{"model": "image classifier", "dataset": "microscope photos of single blood and bone marrow cells", "train_examples": 97085, "image_size": 24, "crop_scale_min": 0.7, "horizontal_flip": true, "cutout": 0.25, "targets": ["cell type"], "num_classes": 17, "arch": "vit", "norm": "layernorm_no_bias", "norm_position": "pre", "activation": "geglu", "mlp_ratio": 3, "head_dim": 64, "fused_qkv": false, "bias": "none", "qk_norm": false, "parallel_block": false, "inner_norm": false, "moe": "expert_choice", "num_experts": 16, "moe_every": 2, "expert_mlp_ratio": 1, "experts_per_token": 1, "shared_expert": false, "patch_size": [2, 2], "layers": 12, "width": 128, "positions": "rope", "pooling": "attention", "register_tokens": 2, "loss": "cross_entropy", "residual_init": "none", "optimizer": "adamw", "lr": 0.0025, "beta1": 0.95, "beta2": 0.98, "eps": 1e-08, "steps": 7700, "batch_size": 512, "epochs": 40.6, "lr_schedule": "linear", "final_lr_fraction": 0.01, "warmup_steps": 1540, "weight_decay": 0.05}
Rows from block 9 of a small image classifier, named by matrix and row number. Rows with one number within an expert belong to one neuron, the router's apart. Each number is 500 + 50 x the weight over its row's rms, rounded and kept within 0 to 999. All counts start at 0. Numbers have three digits each. After the name is the row's rms in percent of the matrix's.
Before each expert's rows are labels from the 100 images, of 14848, where the router gives the expert most weight on average: "patch colour" is the nearest of a few named colours to the mean colour under the peak; "strongest on" is what is common among them. Only what is clearly more common there than usual is listed. The data: microscope photos of single blood and bone marrow cells.
# router: router (model.blocks.9.mlp.router.weight, 16x128), inputs 0-127
# gate: expert gate (model.blocks.9.mlp.gate, 16x128x128), inputs 0-127
# up: expert up (model.blocks.9.mlp.up, 16x128x128), inputs 0-127
# down: expert down (model.blocks.9.mlp.down, 16x128x128, transposed), outputs 0-127

# expert 5
patch colour: white
strongest on: cell type: artefact; cell type: promyelocyte
router.5 099:479474481442487593448427415525485518560480552486510595622420452474551466557471448499532526452446495518426530436543543460437548554572532509443434477514486585493573394436542535443497481586443537470492478499454515568531487449486631568473523474461517511506513473540586468517512536498495408398529557525481526489541520513521460492431496533523442577598502516537465471493437510509547338566505
gate.2 088:535557462499393535519481563525473503491511510467456440431442498521548564492483513427442501490529560490630445471535449466500566579401429556500470544467540446474562488446441583519520510514549446512569462560467538530447547458521543480473506595438534449448505477477535460600539534467475529503489444508620525518389529403582571605513494557565407477486523412457513520538500598501433448514512
up.2 088:489400580477514507515539531493518563436470415531607525496600525546491411514517560522548611505495440490427571483501523449574498449487475477448548395425471504462474468571464486539511556492437430476506507468526409538477405498460494537535439538493544558568501462493508575536481456476527489488437533562465491553567493576469527500449583418421538486539525608411520553487496363575465558467504
down.2 089:479501517452553470540442524469452581572456591493403493508494431477485452455501392517526373408578538547527529516532525516557476488495489598443503495558491511530500504396532404426490467463469541500541615544414536476541418479522560487544448441527462479545441544470453483475532489486590397458485516491463509484438479481535585493494551486477480459460537608495509489505536633433503461414585
gate.3 095:556534468467416449550549536510532571483525587503495510501485479598498452502505555454467598473554476515616591481515497506560538536439383512513471522440487416470519516520522478511605488518498505491450486575621512490451460477528398441500387503488487498353517443520435494489459524461498537519554477406508564461387506404500499515523552563562386501439542442482474446476457527522506517493568
up.3 090:443398446431522538471539477505450433451565440485518481478498531439556442550555526420564456500501485556397480507438455508525497532510496537578482387552435539557524577488424573524447551517502502542440500469451422625537516567492553532544489454466527516588495429481552526471560474518529428455423441604559524500571562601550481520437527460453567474604511540447455489452509443477489546457453
down.3 092:488569523516569483544500567529555498420440468527458461443510534498433486548610551469527509545489446566541555432487461509535502490424520511495523543503483396618542500474438540491476437393578545411554545484531447574535494574470491498420489510591455526458432487408505538459492561466509466535462475483510598538393591548540542515560507470460456433381504463504573522556587490507489551458579
gate.4 105:570510465491416531517439536430583549474514465511471552537564388533528506545545492499519615516445557482511568539572458511454471486498486464524525603371423474457472451539485493560530452507454455539516446547620434471538422492518485510449464486571503548487542413501490500500409468452510583498456549474488440446538498539442490409567581495568537531465494468449566534439420445608436545510566
up.4 118:458486584537534484499556561486475454439578480436555438464495559497466457444543557442439393494520391472519439408467416395609493503430480524466503454543582450505495534547495461455401554405532464526498564526462497539453515543488476398506525572422540435465537504502498538529509479493555431572512441501472571517515528459540558606554429471461472398547523502466509536579504562489491498547579
down.4 112:455551458501486492516504549412598487478569549471368429483515488491453538546569526498588542540459473604534553470555482472487435496522467482481474499532517484394538527426376510456581409537503560464534529528541450560474526502531401507465550513444455467506579411438536532535505475513488520446463479387527563581486616466402533434497499511532450500555494448444582473506534494574423532514547

# expert 8
patch colour: pink
strongest on: smear: peripheral blood; cell type: platelet
router.8 101:467441489498544544466496581459478477449458470430559415510570491525418461393493551518431594463490528546550571524586521469499465478483491526541536443473526461438400496599484441388473478428478514487498543491613465462442485539481471475499472467564562521489664483481494454544458526498538492574583463396395539491569548545492568450512528532490581462484487447458484597502450468566496542511507
gate.2 087:549570421465520577575550530505557512491428504451574452464467574534552485436459508510438552500471534534513542479545476569522428539438487546528433516454507441399504443529540496425457469501539488512457504573547585445465518515553479473546494469506488584479653465429432489568429413467419437434573442573499516532476519428432581460478509477401554463506522528419508540489424573483559544534459
up.2 089:522572374487512568568492475487545565513475477454505455508461482585552476409447535496425508481519532555549530513486498585481461516478520537459496472542481467451542412547515448456417476536526498511486488540585604395494426525548447463548521429519492519473650455404409439503461465517442489472653485528538550515451470467468577483430444504429544393488482492463519524501458526484610503520533
down.2 096:488512553497481458483528633487602477428510498560493407539500595463399533552528577503505520542522415491459561391516468486572531479506488553463507559491546426447564405530417472425390487502602469412552498437494519595495458543464474473407545520474485524570512487481489591546466536493565412497456525522524569582450552460469527495437544485553465454474565420484533531561468539506487496473493
gate.3 092:470516560553384415580502441563536523561474539440469550496452508511554505456490484582537480479405562467540469457518560590404540505457491587545536572524522467569509386472551563572472470512533502525511523567474475419465494394504496439384456476481504592522499562436549478424513407468397539516405537527478513485494440485541514488523534572483564539426554564559447469458548511471478522532495
up.3 093:489495408431472524512494545453506453502561548563475455524494441510476569535562516454556482425538442489539462526451449469522502520508500465443504557487525521431568550486498443475530436539511496513558464494400580521570546577573566481513489550455485375474534482585520507556548597485477467454626529527596516548516460522423433524483477476683457487524431458566514463528448564442463395542468
down.3 097:575400540411510497469543504452443488454612460506471461401477554494431478486565536458567585566535524518582513443444419406498526527444495474476528543469534453490493518510491465516492562414536530566511516467538414530497467543467442549508428557473605526511482494562529476449487533450530508547417442483538598444572540553439491566600470512508518432444518477437522499467479502444445621484624
gate.4 116:532539482547534492566523493438519563461470496506515505611470567482515482361458381577475553437486573544512413520472546583463513430507497528454507578484489489616470575521540531499477508438535490413548565472528505471496550473471511542477527536539519535409462542469345472590400449456467514524467499565499500486473456573518558499494515466472501518408522501598542511479526515364485474408466
up.4 110:534541478500563543554563531385458525453461510562528458562517554436529481376489375543478571465486585564504423552434482592466548413525553517479534534467541469588465613518502561496482530403532534448578577380497499537489569510442485507476485501558544462420456489514412488566473527457470507488518494509456452423498458594518526451470490512520527488449459484575530545480472513375457526501470
down.4 108:510547529390483490485472588545497566545504455525537474520577470487409535469512573529493486536419543430510574515475488435571521566526406470450467488458539438449522439394427493406544449454472530483530538594472458516442468560471453636462497495474519526618467518502494602464533524510579509409411470445436433424554473468457545548597545460550471452503508474557524515553506487513468506445552

# expert 10
patch colour: grey
strongest on: cell type: eosinophil; smear: peripheral blood
router.10 091:538500449555440506573447566439436492423506466471469572507548555561490485533580414454475518588413452516515507564561465559592473526432530391448433593463474434483529557551476531506487424500506451562494469481594538548461536520496524444459472491561518406406593384496504560524379473488503542421539497503537482495518526590481518468559561519453485463534449448519520444425530510520483453471573
gate.2 110:558551424483456521540471533550452489404534493505518587592555404515499540562459425444461529483488532424500475608559595536532484454454537460477433534464495432518506497462519459446532495452452461622495472499479481552494486463600495561475497561397475460595452487432568592503586506537492518432555530492487549510454400544528510484561569432532517508565507492512478451471356555456439518453531
up.2 111:611517457507492551546442542532435452412552459505482603613488434492463532531442409440461554526434517479517454592546580531494490522492542483465407561445538431483503455433519443474486457493505438499559405468467463474453507444545497571436530577474480457623450491483523565481572567531479539497551561488453522466502430540528526512594571510620489506493497446559515465479446595431469545477541
down.2 110:457502554441487455490510478530550455475584502599547415418475553507467482529560547494600540528508490553530548516526435480597567402495483555472530439553431473449529473482440424494461553433484493484481601488464478521482461583483448579564455500416460533461602517408607589445538440496459547473438474537500531470472579461482525470515537405456530421451502529472530425569484475511420561418491
gate.3 095:440558615521543438510450402483429405525520511534509440437423554430473539426464457511508478503532493547496585417483550462432546473555536564475499425507418559513507424565492464516535536507597538438525551521563365478635456529387492525442501498515567412475480511487531487450469558493484528553504519513429550476534537497534473574525546485481487552466444438519558480605512492429541527450533
up.3 089:424442486514493531437518577524469584424547441466549479431472433549532480503491551493559533434484499452575491531465494478514461518501482528595570435550495505419471508491463508518490618572537437598455530527415460496462558520473562412586428523435452492466532453543525486451532553513563524550554480471530530589438438371595506440458454517457451490576468494412456461526466461614488458576499
down.3 093:432418539477480475466519456449562476524559555449505352439433565516525474565498512520572561471532422545516590442465446521546490435544465552486568466566434559485546434594469471498493596562532556578458509541571478538628423542474454457538499490448508478477584514519580566416445440543440493564541557479553563512498537473487431486472538488485555543500485545469478424428488504471504406489503
gate.4 091:373482572405576496458435466594419453484472484469567579562484555494535475452478500433544399550506591593481518454483495530477510511438578494499530435603431547541496535396476529485572518527519538506474538587452498520613455581492542535537460515512435474544519535536571598442497478486480526461447468537513494444509483552520492607455479477441461464454415564466561436510512460515541523420491
up.4 100:533502473513489505450475569413485409467678417626443546478520415461420515555624432482456482547457459523494503539490538511537529469510521514546503503476588422419475469540419482535474561449661487569546462527455454504470542489446416491496517556478503459511458465462543553542575459469472571542507481466471482489506438566458487472604441454574546499530514493492479443494528525501421514514472
down.4 106:508566473510497411445521519471540502586486529542581534520453510390477490447490523520471606444440551464397498482409495477513536502454483531534534497458443469511553598495480447476590503476592607451437462519451522474482535585481514447397475493548424604461450554510499477448397560471596441514528452498490545491525550497557377583515445555484485434548554556504526480546519498568594472500502

# expert 2
patch colour: blue
strongest on: cell type: proerythroblast; cell type: blast
router.2 099:561507556540445420498586422431525437455561577455471330516408485413534540397517500515469541511560522533591517506525560589471513399479571559473495500447496485511531511495466468549529440479549508480528566495513538549525470536538400489412554579438558451503502530542503480453513547542465545566512500549444533480508538414422543503514493468488451438492396462492576493577518437479445562470558
gate.2 095:403496475435553516466456547569445524465484428460512556529562562548430371507597543425506472523467538560509557446536446447502489565475534479522574488519450504470457466486484435404436511535457509559549428584524473437511467526461570499543404469551503480411520456443571524502567542416578391494474464479494441429608501525585576520491555539457519537489504531458464595432527533543491446494502
up.2 080:456425505443522439525498503505539438509496540499523474510512622412437481446544492446535489580503530616515507524527506464547443452462563582462604556500512505505480484441477445503567436500496552491554458574509477466536467555435448509453421423549521576512523580563654529450545503449523463486432475525476426403608481456500418538560565501464541482446408514520569579531547470445483521465551
down.2 079:460435536605497595519420550590482505520542458452467528369493592580443504533544465425521431518480498523521508449557470479480530511475493491449485580492500483459342526497539542374496489486500444518485513580417530598527486477572608447533506512512543518446558467413471556609461480510492532487500507505451479496573437421444623496484511461471450525518489465484418544504519503569547481529480
gate.3 075:509504547567536463623530498435522517475487530513481466555375478453552431418500434579488558515564492474510534586518406563549432441456484542497483521522418498494600508518427451517463554516551513520497500556495523548376459479494509446493494549483424548389497470507554452465552560553459482443546474495469593499405491466581578465489530535447413399447415596504465476478447471483472476487552
up.3 070:465458416466551516443445549517551522473470480494509537488575520529399510585500518384567425514454468598488454403520501481436431539513565442494587473495544456524446524474581496458509453554473479492482447511482557427600559613529508428555471440608534449495488544460476516469450448429492391554514538436571375520546514545437489522520491484503543537479553422521487507518486586470558535434474
down.3 081:524446418473576500533550407493432537508401465542531511585481464504499480461431415590524449548560539449501442653499526587510531490573443463421486508493476524561502460406641443508529536432488596508452473511467543507457555539533577548533481402514447586479437574553498499441512548538427529481535502493507499470475469478504468529570537476499503508458465510620427447450490510437493495437517
gate.4 086:554517410563534503571444485432510583512537508544445509540453480542472528460471454469463561433511494581569431514628460584473415498466498511451481586474511454553517476527551617566506444506525487493458486478637512487496405555484472490465474484517525507444512513498428414569433498502483448523484451500607397394411560489536534506545579549493516481462531459564523474485530529439394456535564
up.4 083:468514450506524568455452444481548542595401502467475443505476497464499524465466474509473509469526495456500454479569475507421380533563467539332512519486529543628534430448550601476505467496429498442519493517569513500536434525452512645478528487531582529450497592525407419542440494456499463506443536529476359436514554481459499526446553547469516480468542482504528529589490550434459458506479
down.4 082:448488592536380425558545491493492466525661545522502503386427551442503466548491455543483478522448467517513544458454490482554580469441469584523534601498502470508541497538393489526440564505556457504509468471453481533454487472456482418446463491505479495565549482537576457501452458543614526462506492546422532518588523426594406504469512552566585491465541473576476518499541472546495468600443

# expert 14
patch colour: grey
strongest on: smear: peripheral blood; cell type: artefact
router.14 100:474400597550544495524503551517466530483461469493550539394539586626512584511495589537517464503397456520482495534529415488555548555452523537408542499562513430504445509515513411444417467470491419465460530495454564584473456529510529499600505482524520437574482547499455543430425478488464524486605585469553514494503445472423524484448557433435505514481414477482477525527482575424566584535519
gate.2 113:436428587483563500410528527513417482491533457411539558483499555537537472427494408369583489578507550574455557520453531509481553453535520499475506466548504452542409568509558526563450546482515488527517484517389552552520528496461538573537467497534505459523455458556483450460507528573485478486566551534407508418527538515458480485433515489477521500548511491431403533485393520458507522342390
up.2 101:463531471422532432594495546466624604493461512597511447514538528452492471486583463574534511462445494470485469574450407465576473493565525465488518467446424487483497547580459472543558532420487547514574533453498484519409475574468511609520475517512556505443496485444528523526550555495526595461491475504591445393462484560557470513507490393513387529493535536457516438516470424562463508451597
down.2 103:592508421595473505567495432496542533505518485523514535534495431482572482480461460565382597454494557449555389552570537561491529491557555525503419550469477455492422533531494511565508523565462448486498478436574491483365562397543443550516517519451536532512525514473417498553524403522391555530460509541455495544472416479546520522497536419474413523515564419545495468486551520502404528478449
gate.3 082:454452474489536551569475446507415431529458446510549469599471504568536460529492578475564510559618458446481516464570566391495488449533457464464516447556493604522570409453583431521525543518444407470395500485562544498576445475525571479555416462495476538438488514567524410578546465487411546515496508486534489523496535524509488474518549572484468479568411602428449556457499484500526456463497
up.3 076:544495550470478395458456503523612550542524623487445455455435530413420490519466442543396525479406562572533499566470473534473498483417494529552502524433501430455531486470434533482519440503595580537549507470536428479464465598545493465454507537525562530574506498441545505412434584484570525500496522484494552423510469425510484463489442489534557512430588407469516470538450477597462517534580
down.3 086:515466432479651539496449449512540519478416408411560485584500447510486526455424461553530429487541501476549523502580551535507561468568535490503501552552529535524481424418583513440497500467476544457456516572512584494508533513519525614524522528471508559569421556543438557413544502592494443519421527452484418497478481497435540543514523454430498558565488445536535451567470545428527544379445
gate.4 104:485497473528487461496477382497546479500488547516515387529434374497498533427480473574524479488500446385638401478552563507522480365556488481498513498563495506585528480470555481480507551460492484510413545535547508451521547590605479495540456492480476503460490619555595442413524468585498544562546540518487579510416507529516518542516569457451470519485487554493479469466421478482456436426505
up.4 105:542581473424467533479486541499438427511472489398476520457521647480468446558529544395496578508544459525445549438510405502500431522476405486614501511455515568426573478485497486495493451503468564597467434469546453499543437509470510490456473463494496583425522455500523506548455495465563400490459448467526511516604563500531483454535402649516490480530533459492535539525544489561513446542588
down.4 102:502511451471487511567452482559514579513428546480454536609466433503494540496485515469544557461486522496609469478632520565494484506468419456483453495585435511499548486474508484433512439572576540541505486529579526405507476498628475461477455445487411507489439476473551488450592561554417512437531521414574478525371478455531546539513594579549490437439519455529428435501470562497473429487516

# expert 9
patch colour: pink
strongest on: smear: peripheral blood; cell type: eosinophil
router.9 095:548553501534518539447552512470565510431509471520430448546446386559527525574526583465465485567502455498591542480473517589494489508487522474547435520522509424536558495520512573586449491550465469464530470431587519557467611449469470501515469522461535433447470419558563441389468604528453453449562550548496486528354565505448538375434485520493564487490516428457523493463501472491476510491593
gate.2 107:461508567432463497533502575506605514500515567427530450454547540550530421500505571543477519522546495522523542453536433448558531514479518656553566436559463471496495437465560501431475556513430448527449615554583498506490455476412458528519371451476556547524475553493504454448498408547565360497519471482410493495476479451458531454492511500421552529451575575511472595474545500501525477463509
up.2 106:440579617577449448551507474456579546519364536557517381424432527452507495444500506557456426534563513442559512540574465514451424470461557531418519431513516486535537437550491507480546510525496520414604510486505432493473463559504445499505486498502547484517570600486467519511654427579507562543497540549496408478476446553510522466496491445496494481425522547470531455583465467469483513425514
down.2 110:543568565589493518477446526490486516559470532543440445538473485459451536487473397511402437426528626490480429497534584482413528557520613535437406514433556492498412471485517535532498454523465444445627485481447499499500552452542546509467568513517510477564436523481469491548474534447490424491454549622468496494483448551521501468456437459532476541498546455524570539493632593445453485502423
gate.3 108:497490490403374513515454434557562469537446535560489514460499448495514511474481486477485467475471584450469484432529546458490530498571490655526547418497508475503508393463476510483416531574454434484503541574527474404593485493487548521566534411523533487533557641446516504537538402490514463475482573519416489496524405484530543474493437418508527564506594607547470558487493575456489462499468
up.3 125:466480505538538386480466545456437531523558514520502522549497527469402438467480448550531554453488518518461538597542447529584448468472476391448522588524449544440426537560447444481602527473579557570449486511441479555434482589494506487486496565441452564381535448568529515492428542469501517538484417465590555471560529489510461568573569546529443466511426451535512372541511464554498490509513
down.3 111:456480497475504488456512560516585456449491552409490475503455479507476563507540539419565599546463439565585437484584568527458455489448499504568503403586489506413516492490462524479515459533564526470402550502538440476482465490513374533473547526386419448499503456498573538493507561522392474596571488466522565590444563413444529466555604494518460514559484518446529577546522526487475477531452
gate.4 083:465462532458472518418365500486459497518513519498517444434467467454466445346469451446508603450520612527490498504507495474494486448527502565404540536518440532461451494528556415418443537438543535482518523530484506504565466540554523563555470587552514575440593576495459548488481529468467594591570566520575536467522480506551551582585538488532494433480555554515490483528440507402490414470492
up.4 076:439575536417521524430434529510483453489490453469476548427468477552544501485569456415568475500458540531463499415448502456508565532359581541544538560548547484472475525530493511557473553496571501485595436490447516451480543485441572432577465412583409463451487405450476504501561514457579491585558495573523478440516500556539468448475491544519568464418607487492453509456578510521581503534421
down.4 079:459510490559493435485494568546446509492506552416463503493461563514483496572509570397529578525489487472410490478482519531543547623511434491566475524478510500393542518464484580484496478534591538513533389494502479509469509449473562449447506492531418504540432340519499417496477574525484487453552495514475497595485506396474478470488473662587528535458512511432456486450525512555574441586550

# expert 4
patch colour: purple
strongest on: cell type: eosinophil
router.4 098:493485518471558479528459544559452546560459426531562560525540507456498508492481539459438562481616503478416494519521586459594489516426571453477456489453429506495435553444535429462521464417506537472415466550472496496484378412504442568563503558426390624459487505568470598537530471536434581514461490540550570470580448515492544574541556471480516520521474506462510488487511363509516514451529
gate.2 090:493514464585547413575417393466460549579517543547464443522474501455443514485511543436564533503491521529499515495542504595443435440536523447448492470499540565496544568452514432488555501512525572525455514559580519470488385541543471575518484478484444550336551539513510456472585572615468466540524474392511535471463551519485494509567582442471496506533397501429478494554447415506472513456551
up.2 086:503545492580408429581539419447549508580488549615500459587504488458505500427461547512478492505540479547485448436579466545457399485518516485461524548463568597487505555469559397503536412523500550513467617524566560436537494460541412512444546476499410549440550588498477498552492464461406559475544518454491481537526395498452451527518529462472538446505417481507546532560469454509496467456600
down.2 086:483521489493521573465536461469526382395538526512480422571528457496554469545495537550432528454546538412516380457529475439477482462538500540517493411493463511469552556619515559619441577549504446509574606391537501513466523503564463489510464453458499494515560447454527493528545471471427532547548460568498540559449572607543453472471428465428525455552514559466490437452522427573471523451474
gate.3 129:498530542537553429600449483527523571411421501449524532563469503545528490566445479484472529515521472473555507463602484645499320525447520479453489537473377560559576543466542541490502424518473382547457494543567540508588519495575522439519447503511451510532496478467491540493512527466419487476471538549613511532418500507577518559473514540445470454450469504536563460464454495483488466447583
up.3 118:482473504514509569431524439502497519492587556453495437500413446405485611461501545483486508468498481457584470512560542457567531428496492543525466463516505467460544482501525397494498524522495554485465617531493517499519440592522422558507536504375468527474490465549545470500459505550473591523564508477546590540487564364463561521536525456477501442526361486416521439649457452533475531456547
down.3 126:600483433552445584445495505519535535459514436554582568531538425535508406589493585561421572447569490428502506533538555479546545481602565468474405531406539464461503472505542486472459528520406360514521424480525532470444538462485512514566485476510525569564482501521497487634497401507491512444500539575483458515566500557494509420432487457458505489558537489445467496467480447556410520509511
gate.4 110:405525517531449430608539457444539526535489594453465499599476504486547468492564381433487538395404536465513502545549401431418538489459505546496512512496499528512466562487453522587491470470473556587586478438528442540480522479532521468435459451556536497406558530535598479511472569538596460513460598509515542494495475552581466542434536439508511484533475514549472578424464487536417503568541
up.4 109:584462457543498630441462554529490526418512420472419520439498479587459534568465553557530454521501427508560500447537509554529383513535486475561503522556504468504536433550527562433454500541501393474477522496479575555565546485563546428581433597479426458527487430432404516503492421501457448498548415498503466526437549471445594426514452567530463501487531479495469413504465523499533425433528
down.4 109:575556515550485472424532546506377539543488475575519575514508477480438513488515522571437520582524544427503503541454535522552579523536446479443438637365591437484557520503502505475525496485498475441546435436445485555475577471422502508450543518560452556496471497568424473553414525456561574418549498569468434465528464443525432445536485561620522479460452456543501520464458450536517484508565

# expert 13
patch colour: white
strongest on: smear: peripheral blood; cell type: lymphocyte; cell type: myeloblast
router.13 106:534465453432559441468527463501487453520522514533504420485505567444480427464478538545478403537588552470531427465454530473576467506547453485422495468512509477512494519593434522561402526506535527508457604488515515428483581610523529478601471467546608452546520539410482460510543527535567488503498464484480443455453446412586525565428442418441459390450535508536454483620490551548461513444530
gate.2 104:578511522503503418515549519476481597503433542482482509581572451513468467454457545496373564505495601595525476537495525537475441552401472458517430452421532444496464537510491507506580377404451520533443538465560403402431537516585447452484509483524507570568578507487408499598466500442516535525506508483448520533498432461497514499503575508498612437480528486501516563496501479537428582539542
up.2 092:493509402463464605538471570508595432409528561510518543500594466558513513510568556472485469560505482391547447427582483395550503523465456531510556529495604374384509458530511560468472497534456433463539446510442556481528527480590438417448508488465475466549553477496546529552513398449485539525456388503513488534537489513442562494439450482485461446556513536508459565507480563566549482523531
down.2 099:479525530428490528555474575546555514439477509484486448535500491453410459469449519454500470498483499500524595489553479547528451509451462556440506482538529444481548382572488452395410450439542595507567555602500522458485475520513518493468469476580435497547570469503546581485571505453509369443573472470470529408432533465565617528493466524501469401493641541489461564532476572468509442489524
gate.3 112:538460499562524453530426489468506458530549526442440537495436475585530543617499517459542466494400458473516517476607493535431517410489552430513516606553551516489457469564512562508467499557518451586483438457541565567574468478589518433502537494411533397502490459495574479510442497576481565550476590501626493517511481572511495436460465469493514607576403476547451471546430454519535492544513
up.3 111:486497494499567464454452462467521485606528495531457456489400521495508551588457518529509436473487481446510494526538505522480535443541570427430484513602546582590480491553478530566492547611508546571509484447505558488550491547555527494542559430464558397528457508485563463428490564578528531495470596484573493457483450518535411471381441445488519600528434432560453415542464399565499540557531
down.3 099:440514495584596520446445533447427465493533499492497530472521477541449516637516575422498438534515459609427547504517431565444508554534618514480538405493474550535495536501466439535498443519497511503536419447544465480595496514465553452539477457580491369531456458454553517476511491452549439499490533559558513561502562632513418363453532495481561537529441521456570521475537517516515470520485
gate.4 085:459399493532520510453544552542504403432513494435543501412493511569521534510483484535543505542414431554447525423520500449542596417507514446553553539513451486573462520529595512437471553465463407452521490556516549545536520441447432470583542509457460434398479540532508508528378475499470518558503553491447570573633539524435584376518458462524496555506452473531486504478537506408526500484447
up.4 085:479574472510450545487498505554501519464589543480487475520498442548515444511512573565551401545521464518589523420512522496462479592502403479554620496535485495400556478440557474457535474543528462551441512586511560484565494445544519345495446492536412504468520468485452436517532459515491419424526441470533417540486491361540524497490496583484610480516507527545426511513476556498564398547486
down.4 085:499416630486453468451522477512450487591571483452597551450483523512565564475475432551522545440447537401443509447357511476513500486461568560487521561524494498458458517496528565574507546471529497483514483478415566564489431473419449472430539563428488548480496457484425558504429439488441625469501551555463533427584463462511441543510489493533538536503517582549483514478534484482632499547457