Weights of a small image classifier: 24-pixel images.
Rows from block 3 of a small image classifier, named by matrix and row number. Rows with one number within an expert belong to one neuron, the router's apart. Each number is 128 + 32 x the weight over its row's rms, rounded and kept within 0 to 255. All counts start at 0. Numbers have three digits each.
Before each expert's rows are labels from the 100 images, of 14848, where the router gives the expert most weight on average: "top examples" is what is common among them; "patch colour" is the nearest of a few named colours to the mean colour under the peak. Only what is clearly more common there than usual is listed. The data: microscope photos of single blood and bone marrow cells. In brackets: how many of the 100.
# router: router (model.blocks.3.mlp.router.weight, 16x128), inputs 0-63
# gate: expert gate (model.blocks.3.mlp.gate, 16x128x128), inputs 0-63
# up: expert up (model.blocks.3.mlp.up, 16x128x128), inputs 0-63
# down: expert down (model.blocks.3.mlp.down, 16x128x128, transposed), outputs 0-63

# expert 10
top examples: cell type: artefact (50)
patch colour: pink (59)
router.10:159124144193197170098099175091091096174171092050087136165088109112128120078139131109117125125183104144182097157104182101132111153117149163091090143185154144155082180120128176103149113162187144
gate.0:151084165168108135156180123109140171081143175094116050124142157142144106094082135078154175154150136190204131091128102134097107166078112161088112088121126178151141132129098138201132153103113098
up.0:167113125203145211143142121081110085129113129110161110121144119100166103076107188120074179163181115103187109121126096106137072153104067127107151107094134138093155115102155167153129186108100081
down.0:139116106170164162148114083154105127101125091143126127175139180167109106145123113099153153113093143130087171130110135104076182119144118098179070153095172114198186118074150096102130114080115132
gate.1:137127112113132148136103128101138081139139133206182116141110075127085159130162176142104176111110141038144135144177112127203158079162139120139145101144110068100151055158127112121079113077127108
up.1:153155104132152145167128143090106080115125129174146130169093132090111119117111140153104204119086189104166146140179091130166171119152149115150135086119114064166148093145164132096059087078124068
down.1:118143101187165145136167116088079145122152094087097086093065094115106141140149117197111105077124108101141127133132115088133095139147153099120088169174145115123121125122127169143135174140147163

# expert 6
top examples: smear: peripheral blood (41)
patch colour: white (93)
router.6:058132164141078096143103114111146136167129113096123115139107063114146162177167123118074069105139130123119152077174125130111115161149072191119139111095128166067166095091087146134105097219162137
gate.0:112134132057183096157139134111111116174134208103112130173093179102140102172127099103156142138148105137134161131172087107195108165152076151094095153141155135108131114080121134087224085163123157
up.0:135157149078153131163093125112152088164128153127127170167102169151089112169142121128196120156138064094098187145179159144177119126142105092119123187159114132147143076108141155137161112133124164
down.0:113115117137142124089098117169114073112103157157121118182094164129084104125106096130104073133164175170126145154134136111078139116087134092111105212101149111148108072081164126135148081108159177
gate.1:098123162092087103131088150078231216140085184118108083150109145097101134111059092132106152082103184097094071140133097117140114135068140133144097114117087134143097117156128127130158108078113109
up.1:071176158095130098148146108087152160181106179152126105124088140105133140149182118101104068068162169147095112121113119068136143189081152150129126129143104133154122188116099149207133077113165156
down.1:143099109087184112125171101108139118139127133135150135105133147088060144077115138193143093148118120147151104167118168130180167144052150139118130153112122096061108131153184060123150115121160160

# expert 1
top examples: cell type: artefact (41); cell type: segmented neutrophil (41)
patch colour: pink (71)
router.1:111172100159147101129152147143153133132154086137166132137156152133135111086130084098105126149129153164108165161106127139115080022089123109091186163117125137113099154133133100160118102081136160
gate.0:140120090082068104112106132082189140140124184121136059105093070074103147135092108112140192083083120087147111125163124087137165140136161143151137107132091131067132109091107102134152149134103134
up.0:142102168171136174116104147162103110074129100121101157129117154163100147139125164154101062179132125155150153099094090145043149129166102104095091100143185100156157091165083173111081143160112084
down.0:136142134146159067128097128101129064105170114105090190149111151051154164154126113134063124118111146137111144109127151132100089076140148182146107125100128119126103203106071127101144082150179139
gate.1:066092158111086130105069121082181115163121162060154070125095074090130178095086114134100149086139111087171103091142155078160130112122060117090119107157104207077118104136139161121119147152127129
up.1:142134114083096095102134214074178200185109148135147119125168103115099122108086077112129181068189190104114109183123141092174129142053117139174143171109103119090075136114180115158208138098123161
down.1:141134129067142118148150130118115107061160103049148093172140140132203102139128132115105167092138172170086099095097074118133136085141067149121139049149070117148105174137125089145103127130100088

# expert 11
top examples: cell type: lymphocyte (97); smear: peripheral blood (97)
patch colour: white (96)
router.11:147136098138151161163147086149145101122123143090134074180111194109137107075082105177088086151186152109153131076141090102151143128203091190053171164063142114126091139114105134129078137158157138
gate.0:147129107107148168117131125152115142093147121079172154127103157121118157105106080096117090114153108094086093169166126137188060063110107076115104120144079149086123162205154103186120095107132128
up.0:125074063110124140136121077085121145169131165144143097188140118086128077126094131131113121180145169133154110105196100160131068166202104164112166092107133130080135118137174113144095161179143131
down.0:116139140160094093131186072122208110118083128132150095100103184109210126155087109117124128142111148110106120129096110162147108092100161167093126138111069097172142147138070127140142105129166095
gate.1:116110075145139110077139125143138118139130128159166066140115075103058101134117147153105115132156092072147097167187133125144124161188178114057158083153148186114106127132124087145132117179157133
up.1:187137076169167193142135099145144067126113093182112078118113088102119111100135164160095122137169167127163103145162093109129163138187131157092130075118138088085096109148083130147113141209140118
down.1:146164112107133147116150111095133142121137132155121125122134143126127085185176175089119067113112064121154172101131149140179148174090162126165084190131138109139173120072179138134107106135123161